Rows from block 8, named by matrix and row number. Rows with one number belong to one neuron. Each number is 128 + 24 x the weight over the matrix's rms, rounded and kept within 0 to 255. All counts start at 0. Numbers have three digits each.
# fc1: MLP up (model.blocks.8.mlp.fc1.weight, 1536x384), inputs 96-191
# fc2: MLP down (model.blocks.8.mlp.fc2.weight, 384x1536, transposed), outputs 96-191
fc1.1190:105101131149135098139156113132117104126107129155149123149090141096107129157126138112128141119128113113141093129139163138113136120147185145109135123113089088142123121147167110129133110132142123117134127114133137131103103095141112183102066115134146080097137098106128134112086102116128091146
fc2.1190:107141145124125140114124103125151104134117111154150180137154126132104149119168119124144107136109146111136125139147138108113112134113109137136142151159139119151114142145145099135139123153122091160164123142139094102125151102087179107180158107128135092131125156096098130138125126123140134114
fc1.1191:141161152158126100164097098111112153109150153119095095091118108136174084129176155139118175131125128124163149135131122115122100115119140118133106114160106121152122144091138151153126120110127130180130174098099134044136118110140118119088103157118154121161100109132117167100149133126143123127
fc2.1191:143124133140111143149161138100183123086122138126116117132151125131120128138124122122170125157091173131135120113120160060104148155130154087112130138148119095160101135152090085164097138121125145094160134096132115129131152144169138174187085094118109175160140152126122119132109094142123130104
fc1.1192:134117111170116134107165118117114177150066142125134122134132134081108125101120105113084140125109123117104094097143124130154149122131142102153118157111118104131092125131139157126164116107089165117115146129143098106178069114088134149142101109105112116121128111156103129144094110151100160112
fc2.1192:131141119146091126152123122125149144111160100098096122141145123161165135121129153135141115146162102137138145175118154135138119146180135134139134132183147145122170128142171116119100142073193099137158131154120138125111127121163087102131113108145131114124137140104128113151156125123141152104
fc1.1193:118094110120126138124148076164097134142108140130114141128087155164060148124115133105117136151138109131161144140123152149119111104152148145119101141097157127167152126086083138105088090120122115118150131131121122105091120136129095120145131132089113114106129104125113129177127140126098141128
fc2.1193:140156128138125141111128132150111146173117151153118134115131119100140132156140145112121132116094141134106146100112091113128121114119151120129141163202119154117085117179150135093120110136122134135122182104159125158193115134114148131180104087127153143164134176149104164146085102085139133128
fc1.1194:142123146161084133163156132129128124117103118176144100162064087147140118162083127125124133177145132154128093149133102130119159100157120125119145127125119103138119166123162145140122083151083167112157097117130105150151107113105099154096129124149101119121108112120077116087172155106136136102
fc2.1194:142155080120157150108113122109066125164130116084129107151134100102136141115101093097107121110107170188088141155123094112113108092134140118132155182128121148103133102089133082135114128136145164084127153116127125117120128096099111089162107112161109128122111113164143115123121115098113153142
fc1.1195:118106129116154150111105162108135109152152162077131078126079135120149085084140153114151123103111094096159099132125111098128129142141137105139140114092113125095107109111141123111123142117161127099091087149120124134118101111145116129155102121147125085152095128098064136070102105122115129165
fc2.1195:118116127140130136130098130096136140148146103136144135124113160126122112113112158142120116144147117124080146133126075110129165115144146143150159154139151110136139165152126109157093112141141101139118135123138155157109132139082089085118154133140076124068119113152102093134194146097131148137
fc1.1196:103147126103155110097148144119137121120126107134134173124133170159159136125150133106116133176093152120173127135139114070116133112128122122134167137120155132148121122130170147098092141104123145127102139118136137163136111117127156146158077122087127160137132138145103131158168103102146093141
fc2.1196:113142111126161113160122110131114117160116156154090100135136179123149090141160088114104149099120141125075154153115174121151104151179129146142112166151150167118116117095101095118122148150111115099132116123142137094111157139115145123112101116084138141084075137131143124131062142131091157127
fc1.1197:147113116137085093134141087060087157136133158122141130113162125148135118135140133124151146143099164139122176109123133133135113104118150127157139146147106117149138155154155164095115129148139087114174128070152091149125119113104113137126139121077142142123131142145097102121150129117116104152
fc2.1197:119123116130143150124146108084104104108091140106142130171155147137121101107115119085175116136145122084120132102113096155097137100135147143137195159138160143089162115117161070141165104145111146131096049120136143157109108099183125104128125133154115152108114118168069105129106137155138143149
fc1.1198:113117116167118146110144116118147147117106113131101145134111133102110139110108144183104147137120173104167122101120091103101233110146137098164121130154073172131136153157108130167157097165148147118182090120096082146126098122150138116116134170185140096126159127167167166098155125124099155136
fc2.1198:137146111121165122093117172097173082139067097086154109144165066134148098110133103104123146093110108145139201132118106179163128125090117111110135151147133136179074159141176124148076116157129127152118101134126137128116119147126136133135169127142190178139149117122123125092115123142134107080
fc1.1199:123123102131133129114140177136136108151152153144131135123182126164118136091140157134097116157179109154104110115145144114102136068166146138126106136105094142113138148103102144099084144140137120094157135138130120148113113139123142138145155116162130105106120119117147134141118130099098121137
fc2.1199:129132140150140120144138154127113098127132150110100120085141137126124085128098152154127141140140130098068083077136141109098110158115153108140137146117150126118145123118132153101079172129085126142102103142158124116181141125083172160103097090145099081100118111149131158178149110126151085124
fc1.1200:114135137132116115145103087128146118104151109106143144070151084129112139142119104170139143122142145110089069128141163147138125148116126132134133103122130142098091158143128135139137165113152117110163131123132079144132178110122131122155134134119146140115142115131135130168104099098119144158
fc2.1200:129140097119132104179128132128160117108137144159185110131131118123114106171143146126119130127104143146106129131111091141101117116142147138122145113140119118130132158110149113118116118220126169120128117137177150096165129113145140087114112107142139141139135157098112129120106135141118126098
fc1.1201:116138123096137117111164129113137133137128159180133094119148138167135149125137142169119128120141115117118109179179096100105130134107150117084145150115148159114142153117105154093138097166116103187077106139081106164155127182138123127144132103152101136141104194172144123120118112116141113133
fc2.1201:112116128108076141122163127162177136133170116171118087148125104126133102119126128161128093140127143116099160125099126145131146148141122115126127100125161123139163098140094147158117138164159130117155104095168091179084201102126157147130108105119105111151140152146112190104122102126105136106
fc1.1202:125134108098140169081127135088143110112157114173171132132167122152151107128163103163108121138102140110135140097135125144160143090164135101093098119128097130112130138131117143148144113118124131095113110149122113118127108114144149122135120126091136114101097151113132126119078127134109102151
fc2.1202:088096129131138143129116111101140157155130123150172153088118163141105143118116137146166124158102125114127124133157103133152140101105133112105108116138147129134132129135104125134156123147114116128127137131093134138110134140112127103156127105170133135117166161115154055111152102156142130094
fc1.1203:115125157160172143112140115097123109081143127142152072166138073127121156107164128161153140145116166131155146134130143141122140145134134118114089150136113127159108161097173135116086140136138140111145142142097125092128098124106151134130172111197093119145142114146116120147093137130142159090
fc2.1203:125099142106164113153137167139127124110103131179157149141113155151140078135106131157135128105151137141104143095123122125154103137154157109151152125099132150137149121155112152115169084126114109140145090137110115119140121108123162130125120209089139121100140150151093122147138127158135102106
fc1.1204:118107166147136106116107124117125128149101136138149146110103118138158132127109111161077130129114162149127151135098115121152068128121121129105170129109131098148131138155111131125111084104165125101152135122096142128153113132115138108136058145131143123113165128113092117148128123097126124155
fc2.1204:156101139151086113070104094138076111137112091081125161132122145107125074109130150136134175143137129116100114128147100093144103131134130143067169132124119065119092125071166132168146168127129102136128082131148147142093158127131135137161126106075135144142150149134086129121111156114127145168
fc1.1205:125133120142143112144139145139112133124106086110123133120154152121133089106090126132145117099119141122173118117133112145118148144154105162118127103114146099116132087122116128099107133095114094114080148136125123076111165153099109132120083183124121073131133128131131133109131182164116140137
fc2.1205:095142114104143136073117112120152114113096143073101184131179081102110093171125162104110124156110105124153114127099090111129139108120171140134165154118071086122129166143135128084122123171129176123152126134116112113103090110175126115128115128080167143138147131113159138117135108124170143148
fc1.1206:115115142137122095124099119080135094091131154136139105147120140117147111129146108128147162126140099117121148134147102122129143135093169108129149105134125137128125102136123145141156139139145105134121109113122087162099115125135130059153171139122154112101085125134178157103117139130162142124
fc2.1206:074138157204089127155121165155143164131147147139135096116142134164127087159146079146116145116176104184118177108147105168143098118131124126156083132146160061123118145142092134134143156124156136162127124170152165132153135155140090135133091096159181177120118145131165175125112096148085091126
fc1.1207:118143153140086115108107096126134128074146115167082160109122096091167142121079162089153140161166065140151103157131140110096106121060140102119150124126152141116126126082122152099145108135181139147104130134143143136156136119149146103109102156138132100126162140124149113119167147119089129168
fc2.1207:123093166108100102155104108111122109150139126089172125114163120131106163129146143165150179136115127091099086129138140160111111122125128136119172142113081115156130127150153145102127106127142150148122098141127123128076098110097114111093169133162110162136118120096108119099109099106107168091
fc1.1208:084153162098124146176129128100177116114101118090128129140119133145101160130164101131111129094181151148114126143114127126112088095128116104148134131088111122137086085135123158102129088153108106135109159170107149118146113110147160123091100135146162140120109138077154160129102137115123136142
fc2.1208:158140152079128148092124115169130155116165087152136157147129129136112139190143134113109136107125117134142134157132114163144105100135125141169186151149156112161107107100129123088175172176183121098167172155091147126137112166131119115090156113156111123124144111110113144114100108145145126096
fc1.1209:128134127136095163149121124115083146131164100135130112126103108116160168122116146128160103132145125078152133142144123084135116166163086120131128111120092147145164091142133161081172143126110114079154105133144129117153109117101149106131126109102098153111112109148149090113120114105111088114
fc2.1209:158121105129161143104136128132110140098145156097117106124114109083127095137113098104123130138133098128130111183120108090123126120137145085124151161147090115152161118119134166107105111119140105154119124078133144125137121177107147098147120148164119134061107093148114131120131124117109144059
fc1.1210:130102136159137182144118154114140118094148101086179120136112107123140137127099116139151173152150115124147120116132124126152138175088104096115154138101117092082087089110152113114096132078146093090101076145139077164096102150157169163129146130133128098091139146130162125078139174110114117133
fc2.1210:098139098148127125130124128140120102122115130128070109137123158165106100132149144117117138124119107159101149107126142160107128129114130119124131135134115134136157139136163123148106143185145101131162182133147176157097152157128150102164119164104146128119126140093095161109116108127135114119
fc1.1211:111101121120103127132099123126147101094062142118108155117110154194085143178119133138155130118111094080119123120167145151101092086109157115126115144160133089138150134104143111105130086155141158130181154153139089111114123108107147131122178148111152122112140142090080080207160161119108095102
fc2.1211:108139103145123131151101109122142092110116085151131146102182124080145123152108096135092154125127171163150139133100147098133151126126173113143137137133124116102175113143137109100129156114114079142077172079180188135144136134134164112188147137169061115176116173187127133088101091144160103160
fc1.1212:111125083093144094147076063100126163165100150051143100085155142138101141120137137098136163130146131123123094142157102115104128125138083135124157172147111103168099111198135120108130101138172119107177114154134127121116125151108141127159120145139122170159133128158100132155130108131159139160
fc2.1212:189152130156114111128145160124133156115177150160136124165143141159139123105119115095159136171144135117122129112099125125149077146135175100148118093104148139126135123140119121127137154122080154201125158093129159103160137133133140123107157099119148144120140142118112144120066125117106112150
fc1.1213:126148089155102092142132176126119104114132118135083123129163138136178142113137168130115105091173135136127137112134143116111151147132119152124114085123099153120118166159145096119100115157106134124085151111192125135142144118157127117128157139132107133131125098083116149088120126119122136122
fc2.1213:131187126140127139135102168127119164120120096147138139144127115124119156149132128091155124130136143150102156133108115129136126157175135109108122176127109097129124117143104124154074113134118124136121127125143076122136128149152110154105124166144088171163111148135103154072128152113133125125
fc1.1214:113151084141168162133112171200092153117179117157139111110151170138098117135161169139101140089137117133114122171168061140146165136132134144116084110110143114112110121104097112100110138172118085157130150106126108117089107089136077139169165100116119132128136087155120138122146119110171158160
fc2.1214:130118156112119096136188151113114095133115115114181172128144137137130100145127088125135129126148122124123146107143120139101121142128144133093120111155076160107173127075149138116136129097123111034085126080134194136118134095138110138117132137109127071115101175190149127094121120094105097158
fc1.1215:157122094158143137125113111146137111135176125132113123093135155124076122117101137147144101157156157133107159123112118158126146114101085117111087107118125129107134100155123109151113121083137137146138078090142120146124114140119125174106140137155127087141132137102146149158164088122118124129
fc2.1215:111129112105119139112169122126074153139092117132122184096123113112138112088105140103155142150126106159101135134115134150100146125153108155120153149122184123125108154106115114142144122137148085088102134171182128133092076130135134154134133145121163127148123098077144167124117133154121130116
fc1.1216:161094125135134078171115134112137151128172139095126147110109159141126167120124077090158141106107090134134138117132134124172152120135139130105131107153163160088154133102145114100141071117104108143108130130129110100151116140109135140085139082165149121147153118106115126088144147125128122134
fc2.1216:101216106120152117112150113103111089062089067157150162120128080159162139128086147116167155111167131143184131121108144114149112112114144092112118158098113124133151155130161165154122104132152085099101097071152112129137102084171111120100142137131181101148139149134168120126135170109159148121
fc1.1217:141108113113143114124160145158141134153091075134128128135116151136154105147163098152153130171111142122154135138107109118139126152149153144132092144182143124145113153160152156096101118198087133133119113125173063108104105168118139155132160156097146133110131120143047161172127133129113132102
fc2.1217:096140155107073118126079105108153123167111165118132147161149126118129110121083102152132154091080113132126087137112118137136101107123148109113145149107131124135142120115121078123105128106143165163116135125087117108135112111132121128133126149128116130115101137161154049146142147142150104133
fc1.1218:111124136125094102125100136116098156119142164131166109170138154091155111153105109129143145184118111131134153112089120145093111104160126081128120122105114092101192123121147088108165095153122125098167089142125122139120111135117175161092137150126096109131074142086157119144110123123099154140
fc2.1218:117120146125136135124126155150109123113091114082095139152168113112115099150103124140097118093118174131143108146169127118167192113141128115151147131139175132112121123196064100144146112094122097127116145082081148138114110130143126135179132148140156124119123138132118117154131135098130123118
fc1.1219:117153123127134107160130177129165160125156136155127128097155091128129132140138134121143127155134136127103115115161142147172106147190138152136141170121129103090099160118131099149118161142140139118085129144126169112111114125108127108136138097140143139129129145132134109136131123101101135103
fc2.1219:165125162138124144145127127154120127119100149091096110132086107144123112139111123116150105113129093122146114126087122122104145137136110129100117112088082145167086150124106125096097094135159140130115158144116132106148128119184141152121153137144083103140144183161119121156134123134149114183
fc1.1220:146121121116119146146151152148152148157096106118122140132105169108126160123169127098165088128114085110138093141124100105140137110106156140140104128129105081099125141162116123108145091126104122139114116149105148093167127141116113156115144110101153111114085142119175157117102121170148110070
fc2.1220:126124132144115169132147113156110118106142127162122113126139052144095123091105138114129180136103101158147084087129160100055148156112080164123088155117154157126114094125107097120128115132118095135137153139131136160086139108147150090127133142126147091177118139133153112128134120106167146156
fc1.1221:146106135118133066122089130128119120132167159130121099125165123112117124162116089123117161113160123145160118121111160079139138156161178120130080074134164099125141151126108129113155121116123156096135135137139085137129113082148161143130146116141108128123133157119104160130119139160132149124
fc2.1221:114135108118127108151133119098131187124125140140111087112108146113122101128093140092163165103103103087113125130085113109139135150134113071094097122057141103100115158136117138136117139148164094105118128162138149146129136175120194134120157126125110143090150181175133107122135153112129163114
fc1.1222:127136100105122157120126129134138096191100133109142134106151137096160099106141161126118115125115123130110094106121095131149106142142133135093139099073131147117078181112154086116139146122154093150118104160127103119121111145121130089124099157097135090095143138153136124129159144105122071106
fc2.1222:096121124128128101138149156140121074126132118160108120121133118109131142166076138131104101137130151120131146102113162083153109157154116129120107117127142151103126119174135122175147105113119120136153158111122111131110164141169152144105106083111099105121127107127096178104131148160096124136
fc1.1223:131110126123141176170122120117116103191148102111134105096147118138097092128137148115139138130171095151126127095133132119133133148146116144096142134121170186139107149136127129097114080133115153182165117144129119145094188150113121160144127131092132144105087154096114107131117159140099142077
fc2.1223:106147145156117138113150132126141148123151135136108148146104105172106110148124154134049138134110130103128123144160136092134127126140164152155127127110136081107138131131087144146119115104126127141094127114108127122092103142168150155087122147145125124124206123126146127150082092137127141166
fc1.1224:148129065140191104111146135136122159061141142126112171150126196114130106109148100140148119120165139161115138093170149124176132138167110138113106160063067140109107138121059135183121162102201160083084120096142121158147126160120113125136133140158075087122130119143124121095104146129102132182
fc2.1224:133100199129139092109166195147084110095171156168129175122143106191119110116140065099147172162168138112159132130145134104133118160117136056137105136114105084153150118099155106124149130201155133139150135141130171139112125127094162096111119180163088140118172143160113139078183158060121155115
fc1.1225:137144145131179149102083121092121126163087128122127083149107130126130187173114165147135119119152130100120117145129113136137149133136142117117153150118140165151119156128091137123108140181135118132095118099155158160130141113106136149127122073132116131128129111154122108117121155105130102103
fc2.1225:130075105146162151163144109140132166102098109120114126145146095135129136170130127113116137154147118113127105118107112079107122114125147149151141130065115152139124099084124138061120138122134166111133157147127136163120117130109147149128112172090148140133097076123173161170141140138154097127
fc1.1226:129118121068134132100160120114128064118190148118137126155097143141133105127121139130133137095148136198097082115182189110117093127141108132135094127175175116089121124143118096084136147143103116135148099124111122140142147166117154105147128139137157138131109128128102127137122153167111139129
fc2.1226:148131128118117127146146118120088142133171150122107166139136106128107112123141126132153139138154119146149125115108130122115126137084115110132107141135129120143145133118121135132097158116124117111138134138152107138113171054132145070171134175098120137123111089119104126159165137087152120124
fc1.1227:102160114139186150140148101119104134090132118137146107104091153141157140100151105137112145117126131105103140130144152159121171170109157140142124129106136097122117094137163146134128128137124126124110161123109151145120159093109100128136162160109153110099122070108146123134114084137108165122
fc2.1227:153124143117144089138109099091152147110168131132127119110111106142102131094149099136123180112105186164170160117109138102122139124129147115127173106139127110140128091077126100110105132120104151084139082123120163145151182134141081150147117086151140128153096139140108103132119118160142107118
fc1.1228:115124110152131156157162123122155139132084145136130168126094130100132143086166134128089142154105102146119141104170136164154104113129148118138113124127145132114138136100132163115127173114063100120126108095116098122145101132134172144169134096138153095120145132133114134179101139092106146158
fc2.1228:160115124067112101144106121153136093119162124141150128145107159122134123150059126092151136159157113172145121106167117114139161155183141117124103119155161131121106108123095195124123114105121137137117135114135151111113117165156134078107147113112099113095085157121104100102135100114147070130
fc1.1229:092130114089138136140089153065138126138089160137092150134159130116126085115111167145132131171137160145125140100115148161079090125158149165098148113083125175148103168131124097132148137134120123113125141148095105140142108094130184164167185095088119116139126141139144108108092146141125125151
fc2.1229:141129137151108114126091148123145149158086106122083150148077129091150111176109141155140127128104099158109150178120090107143164120148119147141169087104128109083103074119151123148086119082131022158167087096177143150120152098105114140123144127130101119162098197171114128112131075099128117132
fc1.1230:141140163143125118135099125157137162068083149141132125089098168138113171109103157146125086096142159115124128130110168071119147092117137142120102158101145164155070149146125147077110127138154101156127090116180133169128124102107125138100142143125137096162193179139147120114141068136122166110
fc2.1230:104142112162132112169110131187110125088139121114132140107155146118188157112126148145133170117104117144091138155125124168110112120169143126114107172125120127139145122154177120131154213153075140139149100128127156131122152116149117140123147127121159115143107097102187105120103160125159111152
fc1.1231:138146170129106130130120097151081098117101137105134161124119120119119133099156130129162115104139121097147142140208133114150129116147128093137125102152133096087135139170113127141151108100158139178084114097118134130117130109112137115096160114134090115163155138140124178151103115136101199128
fc2.1231:183147184144150126123117103134127168117104159142104113137128084168175149072112137125141143155142132105121092150091154109096096107110111060162134103112134144100187124143144117116100076151127122075141130103117148138100154145103128111129122131070117106116138135128135117091149131157091167114
fc1.1232:118153133125153157125164124151100129122095085163130131144159163117087110161132100115150114137136102081072177102096130164110170140114100109140128102109116144150144133160147139121168126146142135174124105133166140141127093151171140184089147145165136116109111110153090138162131062150117119117
fc2.1232:112141129148149113139192136098137159119123150127192145219122105138119180157113134137193140135135207158087133127157128124131108109129142162075131125119116081125103134100140178102133165129122159107120130073140101136131102165095119136107096161101155122072118116127147109084129138162138073107
fc1.1233:086126109135129103141103121149143189085109167126105137123132099193139106132106173125113126123159125092113143135119140135138138124155121102073109100144107107139127148124119157123118164163126166137129118177143119125130161141138141123161137097149182154149103140132120111126092132135153113101
fc2.1233:129123158143125113134096123111177141111112112152132107128129101147131131138118114141159159103104073084088117124150152173110167138144143099129117080132067129118113160133133124140156098101129151175118175181140132099133110120151140077143113136095153117075088097139109120097146115093132162121
fc1.1234:141159125089129104141137096130162101143134102113143117116111162116134119120113170108129155127116122128109135151145107072118154119131142137144116139138121162168149133123097143170095134143135055136155136129140127124094142118150109139095164134120128115121112089128098121139140144098130126111
fc2.1234:091125113166114164130133142119113109150107134126117138140115140145189116120106093097125122092162133150136168129114134170109116141110116102094127101142115109112128113124110110124147165140100156107111109161111104144106143110131132115125103083119127179100096153143144112135121113141130167141
fc1.1235:147096117160144129111112107099096120104133125118107150092137125149160119135082143121135125132180117108175110156145107150191118132203155080084110105104091085124117133105202151121171153142116084154107118132117156153122102076143146168128073136146129126139119134121085127161107119180108125105
fc2.1235:137149136159086127077175074119107102098108133148128165141090104119094136090110151147124130112156166144151128135093085145140057163117097154152118105150091144133129129142162135094103102081131114103077067126128126114140130170078092132132146146091119167127115140126123124127128143154118156168
fc1.1236:103139097133130108163158118081120150135141083131122078109105090127147119166135128103141081101143093142134166101122130128114112151157104082140110112153114108130138156100147098141106110118087114123141111130126128103119137093130149129153131090135183094158101120135138105111112146154141174123
fc2.1236:149110137127132119135130115139117075132159144155142145138143109153106107150110148136111137132095116142136120147123174152191138091108125139117127162109124142161135136162165135139135125129141142121096141131131119155089126162197102144116130126138113122146105100125134127157165129128114106103
fc1.1237:146153155093133105132141151132136130116172128120091121082130095137128145101137125146134128154129077130150106143120152095087096158118153166123099083118115080096101123155094121140144091121102093135148140111163149112137169144166121134167130121101110114122138117147092125147156116140155105092
fc2.1237:097148130116127135108157163130132144114153141093160111092114146150128118162162116135176083137113176146149117111149107165098129090133096118175130112137149100129140153143130131133117166127154111167103151135107147136130141102104115159108142153149151111134127110110130127108100142138107131152
fc1.1238:061138154153168108133106114120113089131131139145136155151170098131086121141134119120098122154106085130177156111159181152157136142165117085092147116123125129168133129141127141141142144130165117129143109164105122107073124105114163114123123102129124099141136151196153116113142110077103129121
fc2.1238:130142079138118124142104142120122161135184111158133132111112156165092146139129158137100119110131177126143153156121169147139126120121138170129138154141087089137123134153128131108135116147117118162098089150103209171102146115126118137080114127135138161123153122102120119096113141090132103097
fc1.1239:143095162103163115101116151096152117141141143079097133120104104150120128097115083164099151136108129157135135160140125121175156121102103132132178101131093104133110112171180172149127134138150088143148113164088105106159122143109124122101138160109129111120145151135144155105131134130102148139
fc2.1239:134111160098117145088107154126090147147137070117149147147145088100140137150116144114076133172186125137120145120121090087135141155129088157109084088133119132140104117165098132145145100125069150128114125098162076183145101154148141103146141153140135116138120111138130135108140116145100131125
fc1.1240:168081130099123098108128094115156138092174157148141147041096125105095146129123125128119160034118095109109068145123155118142125158113164101147172126121119093106137141100120139086150130134133132168081120122141106118144118145131145173156084106072139121164104130089110111184158114145115114142
fc2.1240:121151151122132120163134098150127180165125136194110143130141182115123108165161058156084107206126123184128131148105148162113146084191142088132129110107115099151095107129129144165195141116104121105104067170108122167111131085132129109145134135093103101126084130160099123113101164164102117142
fc1.1241:143109083193144143052128167144113130128103157153154114103165135145121145158130112084082094164128125148165083112116115117133141113116153108120128165148141111190119110127154131137160091142139144147165091119141127150109130082140110097157147149133113149116102140123074147162144171128107121137
fc2.1241:166114133136168071125127107100110090153097122158112147094122131147136150119110138137165143096132103127119136107152152129129099146131154158182131120147141136105100111158168194174141125127114113142151164137115101073139110127155151113169126153135135116132136164122138114156176110130149171157
fc1.1242:160107178159125127131095126138114114123199148081139130124123155112129120092178120143127172153128136155129136121127131141071140107135117136117121116137122125135137122143091145082144133107102132163097113146137103152151148186139105134156121170139053135106130090125166131120073131141153101130
fc2.1242:157169098093173119114159140098067141114084070131141145142120148125111119127147130092115134109142121143125136155123140108137130105124111116104151173136160149101131103139143147136161134171150140158161103110164103141137150119101137064145139104138159115096133146148111112099131109150142134175
fc1.1243:119109145135126111109131138125094107145123183132083149134140125119124119143137113076097118191196122104115132108145093105088181118063172181115136106149125153137108126168140126074177118152126111111105100127120122105096084154140159118140135126133137145131133148103116110121165099115119141111
fc2.1243:154150147120158121146147132117105123111092159071079167080103107134097107118121128107114147075152139167112108137145137164139106141104109123133112123148136089113127142145146138093111162174134153124115130124107171160092118137150118052100097125110140136205146137116149098130078130143112151154
fc1.1244:106143114138108156102183160127142142144120149164131154134128153138070131204138110112144151171142140132117148130128123147133123145137163142078127092119085141090154087137152110136127139099119110106147112131121104130151130173147132106102136185142132151101125135084130129099131137164074101139
fc2.1244:145137162099110122140132148136154147149159158164100146081120120134156137142153161131119166127157175138175124140101135141149067136108120109151057170091160159120141114129110107086108093096105107123114130115144126117145109145123109162114140145138091138148118109147149106083168137092154133114
fc1.1245:113138097131113116145140102123089083136137159106148131146128151100105124132142145142074150125141111126161116129122139081184160106086113101114118131126106159167154141131144132111118075134093136149171138104144145102145109085123104092108153123093095135136148123144127114114141156132123153116
fc2.1245:130147131120114130077109117151155114133118112102134116112131113126122141117133105079112085105112102127078128144123143139118109123133083098148147139156114132151109153122089103117144158102132117136111127137124129128086140142088169181110157113139145107115081123139109155122158135140162087125
fc1.1246:172108137085092130118112123157141097122126137090122110160120112143147080107117163128099183128108139156149150145143098083139122082125127165136126132141095127132161153132172128124110127130086120119103117128103135120112094115092104121124096136110122081153177116162123131123087128135191122114
fc2.1246:125103141089089136082104096141119099110134144111140150124118135166103117139158179081153090129150094101125144128149110167137157159154133067105120122136143079139080088105096092123150168131123098153102125109138102122115143168140106098126109083121133157109106080087139140084176100100116103120
fc1.1247:107125130077109180114113159077151130116130135121123135125127160144121132150147143127104144146151097146092131117159126134089122146133137133122154097100122162155109104108116144176136100121108162135120105129111186175169135141091152144125133121122123141170141110122160140112181122139143139112
fc2.1247:142135114143176131100092163163101068108116139136136132123132128117135119067124155122125128130118137130164128142122146147152092170120097114155114112143162150102147121182135130104126125139153099137167134142136103090121162104103131180132101121143141096115120129131125155123078135087145106161
fc1.1248:142098148120146118127131151129113095122129109115133070128085119187133140188152130158126139124153124132144085153131113140109108104093116107157101114127105137114101159082128140141114157150133125165118137151110101125132139137112108098151146120129079102070165112111111168128134134146110068169
fc2.1248:142107110110144177152071151174116139125144139124139104168133133109088128154132115120120116106121118122124103110135148171129175110131128143131100147160154145099187119128103079090114140120075139120142152123096132142093133109147143137135118146165143156139137172144159133123122127102106129104
fc1.1249:132150174139109130168148133128091151134147138110107125148126134133138155118116129114157109140186073129114170137145168130136149146117111127102149140105125127155130146136116109136147096129138123116112127150148114159160158141117096089136146120107115152085150125070091089116088144131115136127
fc2.1249:124118129145103131147082092101190137102165104109156114158110126109152117186085126116157105139127142190137151091127128148138111108103119146104162042164107127135115168132171147147162163106110132133139091155151102117116110139177139154106147128118153162175126110093120132098140123100145133146
fc1.1250:144128110112145186137112114093096160109136131158130121112156128101089122122109134156138159090135114140142091137128118099152153168123170139131123121148102109153136138106212095103125117142145139145139106089157116101100104122136151162093168153163113112106092107115103124146139105126153163167
fc2.1250:090162124124115106162115133162138141120135143137128147135091135119104090160137095137130136185154150098104120098132132163122124127141141137113117131167163182141139110096122121165129120136140130135099165164160123094140144146109103078146126113137149113177132129154147099142139101161079110095
fc1.1251:085162110126139125106173172087137109123143160092085104095090109179123131171127107102155122174120125110152207137134097144130143107130138099152135099191151141139122118109111124159156147094141167111124086159137094084130147153115124140119098104137127152102157123131166147112127127103107142074
fc2.1251:112109087143140164133087100146111103151161103121104127136167124102164144101127166169149149116137117174157114077148123158152135121168108099135135112102129089137157101097159146155121120133114098144140136147121111133072134109126136124133118130149185117138117120107149146102152131165152132106
fc1.1252:133088085081140169131167103119135110140122129137138094101142152124144149104109126126105143102124113113165088149137140158167089100109148161085130152140133115091142121127126177131099160125156123133178079085164127082111131102094123135151179164142129129140146175151142112112162167184197146117
fc2.1252:163160140123121128154146120131160141115085157116072162150139105183150117142120133121128142146129115154108119174111140122152116120105111142111134126163113111095087120165139143131123142101173121128097100116154130155091125152149043166129084146120142142147091142106137120142150099132099105134
fc1.1253:105087126126120101161133123107127144167091133116109144107155138127139140109203095115131142109133079098130119136108151158111130158106125115109105140165119160151153150114115144165095094183141135114123097126160127115146117172147111115152128133083113097125115134127132139144121114127121159136
fc2.1253:132145111147100103148149195120170148155160170162106126130120098136143096168093149150133146105116101093148143114127115120135139111145174114121132147144156127097150161101131105128095152124114065136127134097141079116171154115097125098143124161113145131129133142118142128124081113151129115112
fc1.1254:131121163121127125181157121110121111112137092115125163104080156118157137111131123148166090132126116106156167128141119111123099151155112091151150154091114142123165114103127094137133120108158124119174110099141146122091111121168124154081142119147051164152135114081092155144125121134102138133
fc2.1254:171183131114144147111091097135111136166129132101122191150124100101132116116165123156115083107120117155106117147149138178119142151136131135131080099123161135105118167152126081154114130158088166118114141170135126119129085081145116134153131135151095157130118091129147115117153131082123126112
fc1.1255:115142167105110136098108162111142138137151158146125133163173121082116123115172134134085114081145139113099127129112152132144126155136157153103125155123111108083110170149141111091132115122140136103167083117121128111180108101092105132104130165103101126121081136133088114075080139128167123147
fc2.1255:126119141168162110121121131178122155150113156129144148158116153142112104134144151135103156135129135128097119150112154139143072083161144078120113113154117156165125116113079128136145128121144111145117083127111142119107143115167111090118123121098140119136130146127127159053116096134088115159
fc1.1256:135135125165152146107161128094118094139137106112159135108113120144128097192143133106128099157151114079130131126091101108147095138099143113105096147166158128132134123099109150114127106135164128116122076120110123114104127099143148137139125139101136176106146129102098117135112143141088103113
fc2.1256:153088096100142052114118092136108100131149130140145151124161134129107155121140152115103123108141141161086102177150121131144150106110165134124170140069063100134142126137118156150100082094127127147129131108144151128129124108132122124122115159120106137111105173132134098092096092144124118116
fc1.1257:109088142156137086149126099126156127154165126142128160079131144077130144128153114152116122106130171100100119145141111105161145105149094128128170120144104098127171161149115120130126116148104152104093098138099128124123122132132127138166135125137096083145149103161108126120149136110113126121
fc2.1257:162109137107116167110118152134134180134128125128091123164157144110126120144074171138145120117130086150150129135121127142108115095144135117141100135093131112097124112132118152102140129122124138116157106087139097096129184123147085121145171126131155114147142128116118134147123116135122153078
fc1.1258:130124092108121084128095136140093106153118138103113131122115186119143111160156127094152094110146138117116150113146164084130110118085118124131143144071127157155109112119161131160107109142132148120133136123145150121165096103124140097077150157133112082098070087137096108158090083143136103088
fc2.1258:131159136167120059118081139103113094154113098108133140178137118119133165116156134062146146142151139123101106118094109153094159142120115132111143103156133063098148155144158114121128178143165138120120116146190146175113131103147116104155130147097123160124137110186154116099144173136150144154